From a checkpoint of a small autoregressive pixel model.
Model: 16-pixel images, arch transformer_decoder, width 256, layers 8, norm layernorm, activation reglu.
Training: 9400 steps, batches of 128.
Data: trained on microscope photos of single blood and bone marrow cells, 194171 training examples.
Rows from block 3 of a small autoregressive pixel model, named by matrix and row number. Rows with one number belong to one neuron. Each number is 128 + 32 x the weight over its row's rms, rounded and kept within 0 to 255. All counts start at 0. Numbers have three digits each.
Before each neuron's rows are labels from the 100 images, of 14976, where the neuron reaches its largest size: "responds to" is what is common among them. Only what is clearly more common there than usual is listed. The data: microscope photos of single blood and bone marrow cells. In brackets: how many of the 100.
# gate: MLP gate (model.blocks.3.mlp.gate.weight, 672x256), inputs 128-255
# fc1: MLP up (model.blocks.3.mlp.fc1.weight, 672x256), inputs 128-255
# fc2: MLP down (model.blocks.3.mlp.fc2.weight, 256x672, transposed), outputs 128-255

responds to: cell type: segmented neutrophil (75)
gate.137:027141132141138153127130180162155135145110121128149102126136136184150135127152214148110142093122103089130118145108129040159113109058101153108150106121117122147185067115136114139087126137161114119143150085098133161109069092107095153083090177068143199090143117154142118144178149093123117114155138206158168170183105096124148162149140138098168117104135129157126032111089137167163101129106
fc1.137:074172158194143134106140196140115113192085074138123092189156085154143111165147189154183179104118127102156143132108122097155164091133125163046121106122098109146138081078161175140067152131136142144078147095079134181127127153139085125082094142068134161099128129139118116130137115109117151130163128129121113180123168158139142169164108128082148113092177096124172087136112180163180110102108
fc2.137:131117092078076044136105108157165148118129103126127064177170129158138101131091160129185158124139116088073203190114112143131130122086150142109160129153104125209105076118115169105097114107114091114109138144143095143096169137125138107152075113127113146160094139125057111134094113132152074175130128197093195121136194163163128149124145151218156145165133125174154133064159098138128061132115

responds to: smear: peripheral blood (94)
gate.497:159157147128098178119134094122134120108185163149191124123075128209121130095152098106100109113150057104135108112138110066145150158142142180147152093150121132136104174121147147149121120113157072168175122125152165151090201116135140108127119157136170078107090158105151141090151094097160090076142093149156126131182173131120110146115163138125096121093178126137074074109138154133160099107162
fc1.497:072102105150183111152151140098089113184073115146109113134171141090111175176069163169152140074066162149102095098127186159147145138102082143102090180083107121072133098127139123103100133093120152110132109142132126080143090161143108109165115129152085190098113136165121145148123142143141150153116096146093097143130070081144144110171138136141135163164106111188174134146114127159101224074089
fc2.497:118162166114181060091162190085123101130123124122085157130141120103132085115105090128101127116105104140145128177084133144080126135127105110171146151082183126151100131158096133092087129162175151095198140168160198126151087123191094138123126109101139160142151083106108102162131165112184085127116143134099081066144096136194102136163167076111112192146179114087124115162102120128119133090115

responds to: cell type: erythroblast (38)
gate.35:070105101134104132116151158135159149109124118070165152148129126135128106117120100147096133120106156145141113104141128061156133121101113154123131145110157119115131111166059164139086116124076143119165189185134074120091135166103177138124074115160106142169137153145135149065104154109048134108213116136097123138156205126132073157086076096158098113171126086138071127172131088142163120110144
fc1.35:134104111112078145128126112144159041144155095094125072166132084083152153163082129099171175178161153075148136097162105145112163048119114152115077048174164103157138149106143120175124150134122172136158140085170162127104143058142157115129126170156066054162091195089108146115130116167157137144154170154133137104129105101125097145127145150134127063109071101145135118120078135160049151071089
fc2.35:159186206117187129136116170121101163100097134202147166153112147147097152139100112158080109091078096174159119147125183103178095135113098139127119255118072127088115104131099108095104052095115089105093160112102111135178072155116114148135136113166100108109143093174129107112121149148108093107123106143110115079108170164102108069123148131142152160154133120159162191168120170101121093153151

responds to: cell type: promyelocyte (26)
gate.448:145194079163098098069097095068097199123142204196114166126188195152124145131073102108130123071136173137077153130154087138136112188100109120146103102181144183119097137084158147133138154124068158142110098130101124154105099137083127160135192097131116100147119090188106140085177111103097109147097123140129146138082109104077133193088095157126158178120131114091151150161186174059172140149100
fc1.448:121138155195128200088129093105140141142090176194073141171203192132087127115122135105154133100126138100139123113076139140157113155108103090161088158175131187102122137086123136146108156150060173151128110097149048155097117104096122162149178098157085121154134147099082134134187122135147101164134142124143145124113115097129113139144152172136128146183120144115182228114165171114185145177165
fc2.448:194105122138104126145177094127103130142110083114186174101123152133086138190125095110081143098089118101155135077138140122138153122086163166167129191161119115155149129173139157071101137112105127093144123097090130162076090137191144165110130142084137123073120106179172088171159141080147163110112090174177145112130188126170071178144137127118145082108103151080096090146139118139107047029123

responds to: cell type: lymphocyte (35)
gate.43:120113126085130161121106062114126091129138223097161131099059147180135159135144111052233129163114132137096085087151094133148130155206078103066133155144118152171089124117052151154125151093093109152097107112124073182116145116132141124070108074106119140075105114134079185162145128117157100165138103161131116106061134116128115135124164120153146107162108112126072156146114125112140166026148
fc1.43:136110180094182141104175100124159151100121134113166073126085101162119119091179157117182115117147054134126093117042125128162123153125154121151125152106103119143101093117131108124169201108147097105152179143165116128131071084155128183117145078156126163082085062063123094155213117140138097161131126195150093156119131125130104148121129168146164184119114069174104137143155155132087127111131
fc2.43:185151132143139128111099118127088102108182139154147138092107149113119133196065098088110124148164190146130139156181136120109157174135105142142113115129125175126124147118169102157190098123121128146097120172125158155153130162052093122155088118133075081179137160230143109131131182150142167143175098036090178108115086141186084171108131118140097119118140189098093167115099110114143166099121

responds to: cell type: promyelocyte (29)
gate.234:129082180136129178148094101106063132135141123155130170059106159068152183047164102149146138129176097079133120089124131087167098169185118092097138134151124152110149151168052125142154111083122164139159074137156191114139097128144118164150122127127163157075118146120106096099125162163095145127140214118156140126132088149096093069114120045161150131168150108145138118166189176103099110199108
fc1.234:151102098147131110126224175122169117086167099182127105106186105110146112159170144077104086112083171181133147197164173122097104084101117147104086128107114072138154094067135153118146100119130089113134100146172088140145119128130160095121163161118096145151160107117163144117143151198133112097156071145079095117155159108140140150114147182110115146128113114088139068068125083131129092079182
fc2.234:123066150169120151153014102147178098138138142117114164105121140107113163119150102166145170150160100151184145124064118128146140106155118120131176115179171180162093162165101091141111146163075080150115150189120177104109115117124126169111116104119167133139077143159062096084092118130120121122102117123117159093108094150132135099181141059142156087160102098151142140182140134093104134151061

responds to: cell type: segmented neutrophil (83); smear: peripheral blood (82)
gate.487:147099131222150104114137075098161096143147102100095176180122159086115103128111166139095079170099135105146111168096189029098120131154125057054125131085116106099126097126049088096140132104176160125069118161106122117145119140136156181106088107104068133124160133104141131184135167124157140125136147149146129085132168096122069136134114102134132148129123059109122130118110082192109120088158
fc1.487:149133128187160127095161133192092139151134119078152085189098139114131147095099105129128116151186104213131108123132171061108096110108139131064156133157134190120115166120142092125154053140097154104136150103119172086184169124117106088131095136192130192151136150123076116110144155137106104113141120173139119106101063171130112081172135115143110106175131114091163095145142148141183099107150
fc2.487:081147169152122102194165110136158150120050092180063142091076147077108099155189166184130151128113160128126106116073057131125129099134103120138063144098133077105176119141134129181110162111150103142128114203090089170149113107095124147118131149029101092136076108179155088182150139144174105108163103113119085133103164091096115131133139165127108137065148138137158089137119095130110138130109

responds to: cell type: promyelocyte (37)
gate.658:194154027113113122159176099090113102154128168050186124088081156176098143134064138112127127129169179156109126108157103077160113168151102118153151141171187153092126136167089129085200096163095114141112129113079097092131103110183160062169133138090107198080154103062133161132143140135082048127152133164153154115169104063179067131153126114102183173163108120139134152068155168132180187109162
fc1.658:072121160165113124088069178174137097128130151183126136110102085095166099158102122107134118104089116040154097148147172182148157085128160137150091037119112145140146167108135147120100177115098114100143112142076140132114141196071083140109096121149132141130173131152110069163042126130129173096085110086095124069100147208126176107155137143151077147133208080148096109142115128094166174154137
fc2.658:182107113123136126142152105091139099130116136099172149100093106147131119189149087140150095098165119152085147143148109080161105153177081077164180137120124123095094176145087124118113084128160182189100109100148126104105139070155118072122125156077130100076114077086136100135172120161157148092153122131146115137178189124131157134111091144150118104130147139032105121119161098141103120103151

responds to: smear: peripheral blood (46)
gate.365:115155134065095158149111165144118084104161121112133138103126117174157080131086140129094148144064151184135166152166136086118158075121071090151132133104108218146124151094133124159131157118160130157146073089147111131066098125113092132156171065126091134131132115146082099107098103159099103119145139132079129193130155101114068126177124116077090153149184091084125122117180138085116180103140
fc1.365:084108169175118133086111109105134187190104159098120096086153110081160122165123130130160124133163123136105095111116077133104090164192168160161157125169167047152125112169105136118125094117097137076080134102132198167129129138155106125146114113117055136159162117192128095146112139101121138106127160145091117061185132143173169146131078138154150133064136149118124157158087082145142082096124
fc2.365:180119115092142125179130137162141101085145122098119127058085124095112140140170067121121174118149117153165147155099103077119158087115071101084143159062146156105092137176126118118142118158174120156176141071207107104100119122173139135154205150134150106139114098142106129077169126144170073094144098106161138131103126119136104119148160116097163124151082126133094081079128138103060178131100

responds to: smear: peripheral blood (85)
gate.596:167161107141133084147091160096168158126132096073115076096131089073118127122113080089166117130092094114101053187125112175097102103148092147109167165167159125117166118182119141129159118123139113092101134135064113115144096116170172135165114142121075119124107102067106166150183197177124090142150161112140179136156107152100087095126133105149126124134147160145118156138163125140106099095173
fc1.596:190139153174139092148139123132096151112127188160119094148101099087153157142123083125098098120119138114134067135116097115130072122117117103166120130133189127118103061185082118237180108142119128143088153094083087116064114136107148107129118164123088136149132094051121106149139142207145089166107107070162186091154137155128155090146118150060149126092185085153098132161119092142152089147091
fc2.596:117096146174123077117140136061115183113152069128075181077160150146159164101172161184139111121077124103102144185103101163079090146111127079110169145113092101146159135158073135058143083090082092141146180186120137111168236135189150059100104146104170119151102168174137120087185137158131081125096137168179144119092103098141159109161129129118110152120124121129119104115190113110164065134142

responds to: cell type: lymphocyte (34)
gate.407:164125108148165142147100055126134149085116137132183120097098139104168154120148117151139113112104091148165136132115170162178102123167080165128145156142073142119179114191176118146122137110110058105104170132106145139105146149114155074165059161165132134101134116091059102128155093105178151157149097161089159098081119165161108163116092143103173154102130073082123151096153163102121090088098
fc1.407:153140106097103106084143134147155074119070091140101129149177122155109145121082159108119151159173173119096152129145110098095144148095111126086140071107141133132143130081139172166151116083137233123173152159131130139114166143157097136086133099156192057155099133164251122121147133174077147120110156098153100131150126108132175141149138167151084046100168153139116108159137111125102147186133
fc2.407:157139153120186121150128120066105169117113139126141134110104100120112132124165095200130105082104057168169070161125098177173130134101124126160137132146139118102146101157121110117160092151097087136112166108174135157129126133156133066207123171120065138062185078137060075123128123065136168119124113179070130089134123126103129136087139130155168173162121071077120077086088194115115123076090

responds to: cell type: segmented neutrophil (44); smear: peripheral blood (38); cell type: platelet (26)
gate.224:086127137110125138165134156100217093114155079136222142101140138103175105144129111114164114107132060053130158131102109111129112114129139133131104093117070133108121130172098115099125154066123152133159141105078158120104165051104150092079154089128043206077141047148143179117185134152151094148132118132108127123143150120088122109110085094106169129105117081141202160120099166121117175114114
fc1.224:120125088151144112134152093170126125120152145163132135111197161115137101104125161193193126073090094111151146038138163122141058145075099141156081173130184130193118201151142106075157072061069189113162162115138117087122118113073071141123120145110082167072169130084137144135098108138115144126114109118114084146146120131057134148105123140110135189107094152117146150083109102120164124149122
fc2.224:115097161173151176067094114189196146145044151085092117071090086088122116130158127172236177158111130108130144158130113189107158084089107113127160102111137146088164131105152105171096156162170102139143158106165200147172135149179150158184101130187118090158146145090100059179123124109135137126150094161089157087107108100134119112107113178131143042091118140104147172192136121116090181154109

responds to: cell type: promyelocyte (27)
gate.77:134144117173121126115113172119141186130084135163160131024170198132118126111157144074146121133125125116085171152106130191151137141103127145133118136188113135117128157110150138129154144140143141196133093072099178134116151096131092134160160086120115145132122133189134164098143087080151153162115128164127122096168118127148140164125080094107178160172092173156138162163101151113148166177155
fc1.77:084148062110141136149112167096146135137092131108168125120170147168103170098125111103124154140140112143139126100042120172172130096113122089153115033145071110097048142137123079182164142142153103140102094120129205114112158138163091142157184102125088119125155098118138160100135151114123083150119150154144146082155147116124091132101075134125166182151134122167144096147101180176175179142106
fc2.77:151143099136132081166136102187137079129132109101131142160130188086124174167096164139129187097170137110176117069129157139127145147095087098129109124108086147130198135117126145140116182175147115115116098128060145068129103108147129169075109154062169175159075118200162149140125103150168184130106093119069099031130099146083163146151105111107178068065176147109074057134177177108111070124132

responds to: smear: peripheral blood (57)
gate.21:141126129160093074150127134121092077152173111139107115145142161106108163128090160142098096138096113120177137132164118158126109089128129149093171114142146115119131128125119114128124114135130112096132194126084104172152124132128140083083103152068098068129138161153060091102117140160112167149144142115098176100053060182150132135123096143105133134082156052079117149123144094090139123136115
fc1.21:134106124164118114115139139134132148133144139117080093160129104107171106102202095120086144110176088175136140138143144095216120065115136135147140111095119142124161100126093119162137143117138079133186124164225137117088100166132128135155140168186178203100147187103165120116133129159081092058107106115144110133128157109224142169185094118130144118137130102103098123145106184097111132129147
fc2.21:118133099142061125182144079076108080137136130102162118117121106136134198160048128158175152177108158083110117131160160152110181117124169130119135098137158160091207138119134114131162090175127161182120096126071123156115135070186177117114106119098113056086138094118083139161153119117168179177169162176130124129157079087102170170101166144131112151126126088101163168137164059150142122124120

responds to: smear: peripheral blood (100)
gate.12:173150132142135121115127144211116166115104125118167142114129101031041112071127071121152107098107122127093134122173124131051130114062119117164172144132133170124087070153086132141126137141127072163064090172086148092172171150146179143134160129106151151159209098072090164157173149140112119171139194146145156129193151164112115174130120135095102091119082142078161147095165080165073127137150
fc1.12:063114073112081151142156069079097096120140123143105114149148122158156148161151148103109176183163119087186130156089150114130151079151133162145157121054153084089183143134173115124129179053139184146165135111185092148125154135108105067085153100128100158104111133134177105084133120141135116103093103132164104147101101075218156114145127175172136121049104109145094093133077148074159140129059
fc2.12:144119109095136150146140126091126139115165122129145096161119118138116098106182135152166171137111125170161131121220158112153160113072066089133195097152139110133136136129179142088088063160196114144100086143094086135085063124138115131120169126148162118172118178147138168077197096142118107159163166111111129128120153132091172151143126132085168109194118121164085129113145127074087184085153

responds to: cell type: promyelocyte (25)
gate.14:128162161151142167107122100094088150022200119124093157108099146131127085105103155103146118116134166145149058142164134147084123146179107096117100143115140101057181155146143105157125101114150148131160133107118074171097073149135136135084101065100169126157150169128112136090165115114107111149156128126146143183103162120172147104138124087133108163116085085226077170076086136155124086142136
fc1.14:122116134131161138088089125105111105073149131107100148129130106104105128136075133120120177152206134131114098137108174198128122116157079083117083184106135176108211125134139147130092119084118147143162146172134064149040134143142083157094192119090120069154102120139117152129182174147103149140163115052067149140112135175145207096151115112104080138156166046169130140077097123105146129138190
fc2.14:136123129078096103107180112138170095183073161084140157150139164126091159143134115135105147125113053109138164152073159077150171097123121148165175117146092178198114123144107130138175150123090122173087168114052136109136177129148175127206147146133145165073079130118139132152118104097135134101121153166125064069130145143156052129154067144122077110083146152161125173170156110141156118133150

responds to: cell type: promyelocyte (50)
gate.18:180086113100200132095167081151183109074145060087150149104119145139137163094169098081173109181113149102131138123110135109124089101123122130132118109117164133161172131139079154122185163166133059116156114130121070128126099125150208094130069070202126120195149141113124142098120081124098152145169115130168113130120122157122142040097110120155148144149128172133164060129118120147115142124116
fc1.18:088116131144090143174139125196153165153129126129125175101205120127136095135089121149071177158077181109131115172075142132173120193118113144165081158097147114099129133102088184123134076154078152151096061149147110123108118148130196109127102088145146069170122100149083110129086199093108122126122127083178156139147175148111100133146124061144140128128133153132168133140086125160112081123160
fc2.18:128170134107136119141122178105140167127120188156117081211121205094096110082128182113105066151150101120121146157153082148144112134219083116162089080153167110194099123125103136175142098181118162170136133067128110099167186085159104147111134095166096138116146167102113142135085098106174167126148110190135128175075148086181075155135125144146146106096086134150117075126083117176095122131175

responds to: cell type: erythroblast (38)
gate.638:115124092167139146122138141131151109126074155149114146104094129125129158102111174185105131133120118135138174147144139118073102114159079127216109109207127146135149170132147153125143108098082138144145094135196151141200153121102140159133063096115141152116107122176119164105160170151172073177166107134109123123125060182196126153078161123136162085134170110100116113151131117142104077083143
fc1.638:189147177114121131130070073107080170172128118117117156205145094128126178116162091097158114138183158114072109155119148148177095153084170100060104141138194131106146111151040122156107060175125143112138129063057136148158105183177096119082170186141088122145140184135102189144087091126113087126100131104172161149180148116084168139193106159141122115078165114120132166152092146125111197107128
fc2.638:130083117154222176064096087102156123168182148073084118109119184149144096084107158154150158149111065116150156143073107085087142115117097133169142063129075145166152188101186162105136078160105145104132122145137132151110184106091114128172092100138118106162059113162135128125144112181161089194184146102158130161091130142091131115078127088141102083106155117107126122147145146099097122084136

responds to: cell type: erythroblast (43)
gate.241:071028134145096122120123164103183121157107127183126119085105168143148170096151122161128091153184085084183113080103072120121138143131069101150108121147219117139179120112080160132129152173140092153129111160057116080145168144134102133032089072104126097170188153104100093143115140122173156118159163095130116114131111114148105115093086127166133133161116153120094064142127119147129107115142
fc1.241:071117150157140158143122164066146072115147149143091126083130111153127172107184142158129092174158120140184116081104102117141169126174093094137106169162207130122155087129096115128086075123125110159127116151086076146135167110122099190054105079120120169157193135118100089121129108097144180113153128129152125123106105141121074120092076074177128157172102169117101127139149146121180137133130
fc2.241:100148146157118133082093172121136147114150195092094082157109073120124122057134131117149118161105142117167120139124155106104132083156153130135120093180122091081078126166099057159127156172189180122163149154151100112116105151131098151162133192120081139159159143168131181087139074083169129156142140088139152132134147142169104095187119101137109144160149073194135158129093077170153171187190

responds to: cell type: erythroblast (39)
gate.495:134153113144143091056168072110123110176138058065101100119141120065134150075127128191134135120135127134139146094124143067125103107172105156141111147168120103092140149041122104112084156119167112113114081127106154137095131116062118192075135158115142115123112070084145173120144137144137108132150155074121119110117112136162141130115160132094119108158077130087147156153083074141149105130116
fc1.495:120123158106138139098129109118128068179132101129125120114129140066115132150145169218168140098121120138140099119104118097079113082097115108145124111151144100132154092057138103100081091122155111142111106106088164118126121159096063166095127127108105112085103137162105140141099141133162060131140192155090118187106174168143185124125098125082175116130110089092100140134122084143178067094134
fc2.495:104142079133104175183151130067141183102092119138082132157126094187076103101078135083108104095170161094117153168154103142158161165123098127075086127151097126103168156146096148166151143165141134129105099124101066137071099076176085115108139151097165090132074141137111126106188075148122204142122089079133193143170102102122086129102088119145109129122093122137139129125110143069166104108136

responds to: cell type: blast (27)
gate.2:112126213099134099102082127183147097151143188092126082070105123171182123137157169138102119163150134182182178172179128074148116126140137182085153109133109152110216136131150144176138099129110178134141156077103114142131165149117092112194121188138106093099143080148163098144177108155174151174170123176110094131110100144156124146115195138188135098130075135143119157143093154107157131159144
fc1.2:140117078128092136152136130068132109139111115134149138157137114055120095087097093112142115119078123147080126105107145164076155091093087102124129081127127116089077188135088102110150152090155117132134134153115149130159119123155178185100111050079138164108094111149137114162099155153080090063101116163083122116138193098137075150115081067127117089063208122096141124096144122139088150110103
fc2.2:101081189094127116102083133173149097108179175131138100088087082137158114163200128153063094142125122125167140136163112067155090106118139145072138113125109172120167073082141160104115105142088145130162137084094088159112122142118069071152121177097053082085130102129100095149175080088112146137089131142119071147116075155158130130097171130163138132152080094143088138152086138092136133144090

responds to: cell type: promyelocyte (38)
gate.475:102114139109161078126151122105155085134136098165150085109129149155165112228129183131128130166128164207144091092116113136101119212154138177227074132126176048174124117120143141120164126106108108102175150154140138133070136161105153148158146116078123121185159127125091034101118117110147140128096133130144145215144117138157179128138151133102145156173131140144079149091116119091115084175178
fc1.475:139114173091108205113088085076110128116149131114096213151121090080139122088084108158092083129152080154153141082215115126159175049121101097180157132127108166142106095101095123135117115087169183163187123077083120094160120137164172117115144137102123115112107124128169159128134135142161168158160148129121101138086092141121093143094106149152086172141171132138094111078166107123145190153057
fc2.475:158167170106105072116167103112140160111056116160203105140151157158118189122152115143103135109083149091110099138109074155147106152094093133129131128125114090071133118167151114125083160121129155137052108142174142113081072198098186158163140121158150131093108094112168158186107148123095163081168123105126107091159132091114088165174131156122180109095159113051129173137164125148131096121127

responds to: cell type: erythroblast (70)
gate.99:149168097120120115102126109128080105182093118165132088083125140139161143144178125140143174157181129176095123120191136165152099136081184184091107193134122142127076113147149128158148097109103183092147130069157094118098130127170066151177125130025070125107066176092159169081123126131085099087146115149134091125120158138112122158084091097129099170146123120121138206109141212081192086065123
fc1.99:106134097101125144115112165117141133152151177120127154190148174133065157122100122092130122175115161073130160091129118127184176141145157130139078080131096116187172090170097151132132166176182098158082133155097137165089072117097169129066131145236153167144133034148086134123130127138143122167112179175113155190108126133117169101143116119139105095136109138149150092122151096193093125172193
fc2.99:102089130215088139118071158158091144183149119140149134121113107138178170140175098138103165185079163127141101203148126156130141151080132136140082145154148169098135132135145116145132102132149152112052124216175174104162170137072146147092066159051087118151165164166121171123132149098052151107081118140153137160142084111163127155140086116135097160138116124119125157093194165079114117124153

responds to: smear: peripheral blood (97); cell type: segmented neutrophil (52)
gate.273:094123049127130076148163054103147096098158164128094132135148139113168125137127106132104093119163092101144108162074093049123084186124150174117156071047158117094109132146105136080147157119171080091129076110067142103116147190136106121106138115144141108137107108120159095116163170160055149087101078083122135194228118112092114123126125121169113143169134141141096146121092130079152111119175
fc1.273:168119183192136163111122198122124133189032124102157077139153109109131133108133147100135146113107174173128102099152177229132168092090146032099094219203089132114125113136104111156089107120088140135183146164148105086149158110099167131102145101154112128154167094128089166137119155127176100203174098102101126103126144122123147091149115143106134113099121101123192124125124149128154176138131
fc2.273:076127138091116119164109097094163143161145097088098091108105134113093109114103114141143129106169085132106199129181082092094102189174111130091154057071117116122111102119107147097146141098114119073121139136100153130109083173079160100157158149094131109180127124172122042054103130148103101094114092123121162148141157215144096186134143184134169148107121108136131162152151128109153145094079

responds to: cell type: lymphocyte (47)
gate.186:111116103136128140154091105085106138126073135132083056113079075080081098139106096151144114174125168051145116125088132093094150221062120099102141056135208111086130114092138126173089141136080078082155095176089111097127119160139125140135158103139105084092126055078071075128164093121184088171181138154112103126133136084161106118137109165137115139101171175110087109131143132120067110149098
fc1.186:167132175129138115108186162192129187131157140144166172145187097168112105143110136071099144107132121168116163122166109166153090148146082192142102120159103176171136132110139184072144107089154131206121162099155137142076170080122115125090108129101140151147130164135150116138097193134101071117056146112132124143109083209099170170159154153150131129167110157174160095099091145111172144143139
fc2.186:170099106126169178146134122102158110200125146132117135135076110117163160146163124209198160180137156120152099119096135127150159172121148125123165126143227120122130143167100137182120091149109157102193112180174122139140122179170141121172195169168117117091184073144122109173181094134139138148182154161144139152183160121174124136148160136167138121138144126124090146190174135163124116198145

responds to: cell type: segmented neutrophil (49)
gate.266:110123133134120122099136144129163122113149136174153087177104123160132138107141121096174164145138109158125128195196156097130134108067104149104166116073131122086166159177156136105146193128145145123099190110139141132148087089136144102076041153164161086129166103114122114094086180173140147155143111148190085111149146135117168078106148097165162110126135098182142078035121058086181176110108
fc1.266:100135117151120111128141159181173103155144107122117131159126111114117092109134133078127148148075090097159082149196148140153137159079128190111155141118137146092160111149159128101138209124164098085124165110163145077154127107190152106101070157088169075135160124122158091087032112185095143163157109146177171151153126130107118067131121171124143131086145102164119090022151036087119148137086
fc2.266:171148083155127098203103096128083142120119079089114080089139122128142102125109069167132137067121093109143142088128136086094090163119164098096152084144104068103110202134049138099122139090080152135151100205046126117092110165117148113138157146131087119181111123103165166124159145167165148124105128101118148188176119131149120130169119156137139135087107142095127155148130123066126175112215

responds to: cell type: segmented neutrophil (43)
gate.483:145093107154148154143159064135124169168119158151144138116083109126139096139142215151095087158105151100128094110109122150077162126102132082118160141095107163111136172131129136083108222135147161180113131126163176170126154056107143149131154130122158096184139063168165106125166154108107113141075079124095077146178124134085135050167067104105090142119152123122107034132157114132093149158080
fc1.483:122107091136165153135092109113113129157145159134173119146127093106138139146132204117106124176107130118098107160167098171074173135125147171105209126141090160132131152132168143073125217164191138142103076144164203130107132116109094142175172143127144065184136086168170090154138121121117088143127105141118105153172104090083104050167085112086112163156142129125095095143164127134119140180074
fc2.483:145162165196165070123128151126159092091106150122183071105077135120135122111148138124113152127131101122212087118071129109115103142137142116166155142140133170113156137134151134101125128180120180155120161139126191089134136141176059077158151163123195051112118149126132119125123137103150131110148196195148105061092122078099134091138115118086111134170151126115114138113178144149100190097117

responds to: cell type: segmented neutrophil (43)
gate.591:091131086118098063065181073131164113161093077114171157137106149167160126153104150171127111090119124095127144145139151116130153145103140205140113141097080151102115148125107102133115127128139145100136147117124133143150138174088108145090161115126090140081105095156086172127070102108134141092079127081126135118154125067127075137122117067081093134121133185127108077101165126149086072129080
fc1.591:097046129134118187157075151152103094091110183136199118123114100102137108126128089106171111175118071095079194162099137121112110134113099153100116159123143123091137177089160047132133145142154137173131091145154097118183043072119138092108080137093140065078150143102107118151166113101156132077126167210102103076083122158142140160132106091059159125099156121130158097109155082130130132103151
fc2.591:082141137131144111087198172168137105143141077102050199115097162133108156182119126158117099141120173142107104160127099066157137159124167134146098146128143151169097106136097203168104098051123146075150076120148131111107149193106125118112129140137099156118138101120142112162114116109196157153124134104138195136106139094136113103125188054090112114140104142119081107140122108138095090143117

responds to: smear: peripheral blood (96); cell type: platelet (70)
gate.66:164139139152124145171115140189119078090107184085206101099150209159107162126085133200111111121131141056117147082166154147053143109133111119099111143185052128159117089086137132133086083175174119161179187116153118112156097172122137165156156152183136121111084120088101123183129131113128135139106145104107149082134110149178070122137081067128152092094109118172140131116093130122120124157159
fc1.66:082112103041100101118144043183106104135107163082098139122134165150139156138106137085108158110172070103161124217153110129094131074088115104137107153071119090127123142065090158137108130116177104154057142047172137161090119152121072105098194114208166108095155159130127155130112073162098176140131120148061119138095124069164128114112150192079128145155114166047138128076123135074102101120147
fc2.66:108162171170126125135135149115080066138118138157100108107093124121140166178125121100067109107116148108093164126085128108169203137163065083045108138132184119087138140128190094147160186137170139134087140106117135119111078080152151091072138173130149088133104124171115070106070196094125142114109127126143145128130113130147105121134104110127128162175122095123091116101067116125172137102072

responds to: cell type: erythroblast (52)
gate.263:118117166122074133131103165078089087099210103121136134066121125094105110122121149131184126124098190145153186113098131142162124139146159190057132100194126156097172134104165109126159074116057114162161079150157162141114092113071094145111162140122100129138165117128152137136118058171193098192135152114118153162128092133129091091133082103108136147140094095140051137130140105143107090121123
fc1.263:081099099136134168129160158103089036108137113141136168109126160078091170105085165157169143155101131149155104142152135100146090134176161167160178127142160115114125156130149089167103074136120141153172123124140106062109127117075127126139172151158120153111108147131153159103128109158202097203201177165178127147124142102106138066137123188118139138148134159106127119057108127136167103102117
fc2.263:185192100111112148127091119153156139161108117144153127165113116149149097142094111160113120118148188154098096148164183141164080111070114057127145142146053118144134132134126190147104163088100141122130143136116117202121108179133153108154163073075154137103105105141132119089155149152057135100104129121100119126182178126126176195140182172191160077089135161154145196174145190116203120151119

responds to: cell type: segmented neutrophil (92); smear: peripheral blood (77)
gate.285:170132202077109133198117051117130103122161105116145084161139158225104130120124100079099196166120118093146102124110136081110118178103137161106188157148155136183097092106125160112187134175130163161093150231149162129102101090115079103122138123152142109112168123131148093132131147084129135188082161139105173142159141131133106118127123115206181106159158130107162187148143106169127195148124
fc1.285:147092172079141102181114140077192081151191134117091114160110112198160125135152095079093211115133125088090135152104092090142141195065122139075189142139143141165093118102092146098185141121115173161119103161147175147077051085087062131161158143113144126137159110118142136110095139085173171159108134105085125135121146131198069114116139141191160111157176114150149143099127119163160157166134
fc2.285:036104106181153113094160211125088156078161182126104094123096128073163105132111108183155083095155119143091159129121132145161128093138117080103085146159084129123110161180157110173114088114147060106147105071077139128147140176113142162094075183110123165095099143080149127141172104187109108104154103138169124138090154121085147073106091111104132153148105111149106104129129116099168113120165

responds to: cell type: lymphocyte (37)
gate.293:135134164164152143189079102074128103160143136164101067129121167101168108099135138091157087127121141133097122190066129117113189145126155174162137040102140098126100120141100104182114147133129109144159155140088133112152112121146151167093164134096121125146124131087120139127131031138124117183116129078145136157140199150181137085118183147114179155115136112078157076153115145160123107131104
fc1.293:125131081123148124089123158125128144110145214098105161115146106145141156128060092182104168145171086119173170110201149136144161083110131081121096152168066137169118129102223136071169090117167102075148095105138128134102125109159140103087097086212147114125135137144176100149117143157123144095117106206109114130108055137088107135135089088122145170115115160194095185092116083086158176119148
fc2.293:150124196148181152141087123122165134170132166139118109112128154131174159135167159090167126134107167182126113150081127131154160103153121207154159098099189107108162127156078157168126141161151175177175192171162153147163133144156181150166197169089119124155155072147126155133150142125125122160131161097150144095178147139157133102135203140162177155178150112105159099165152164159111118138118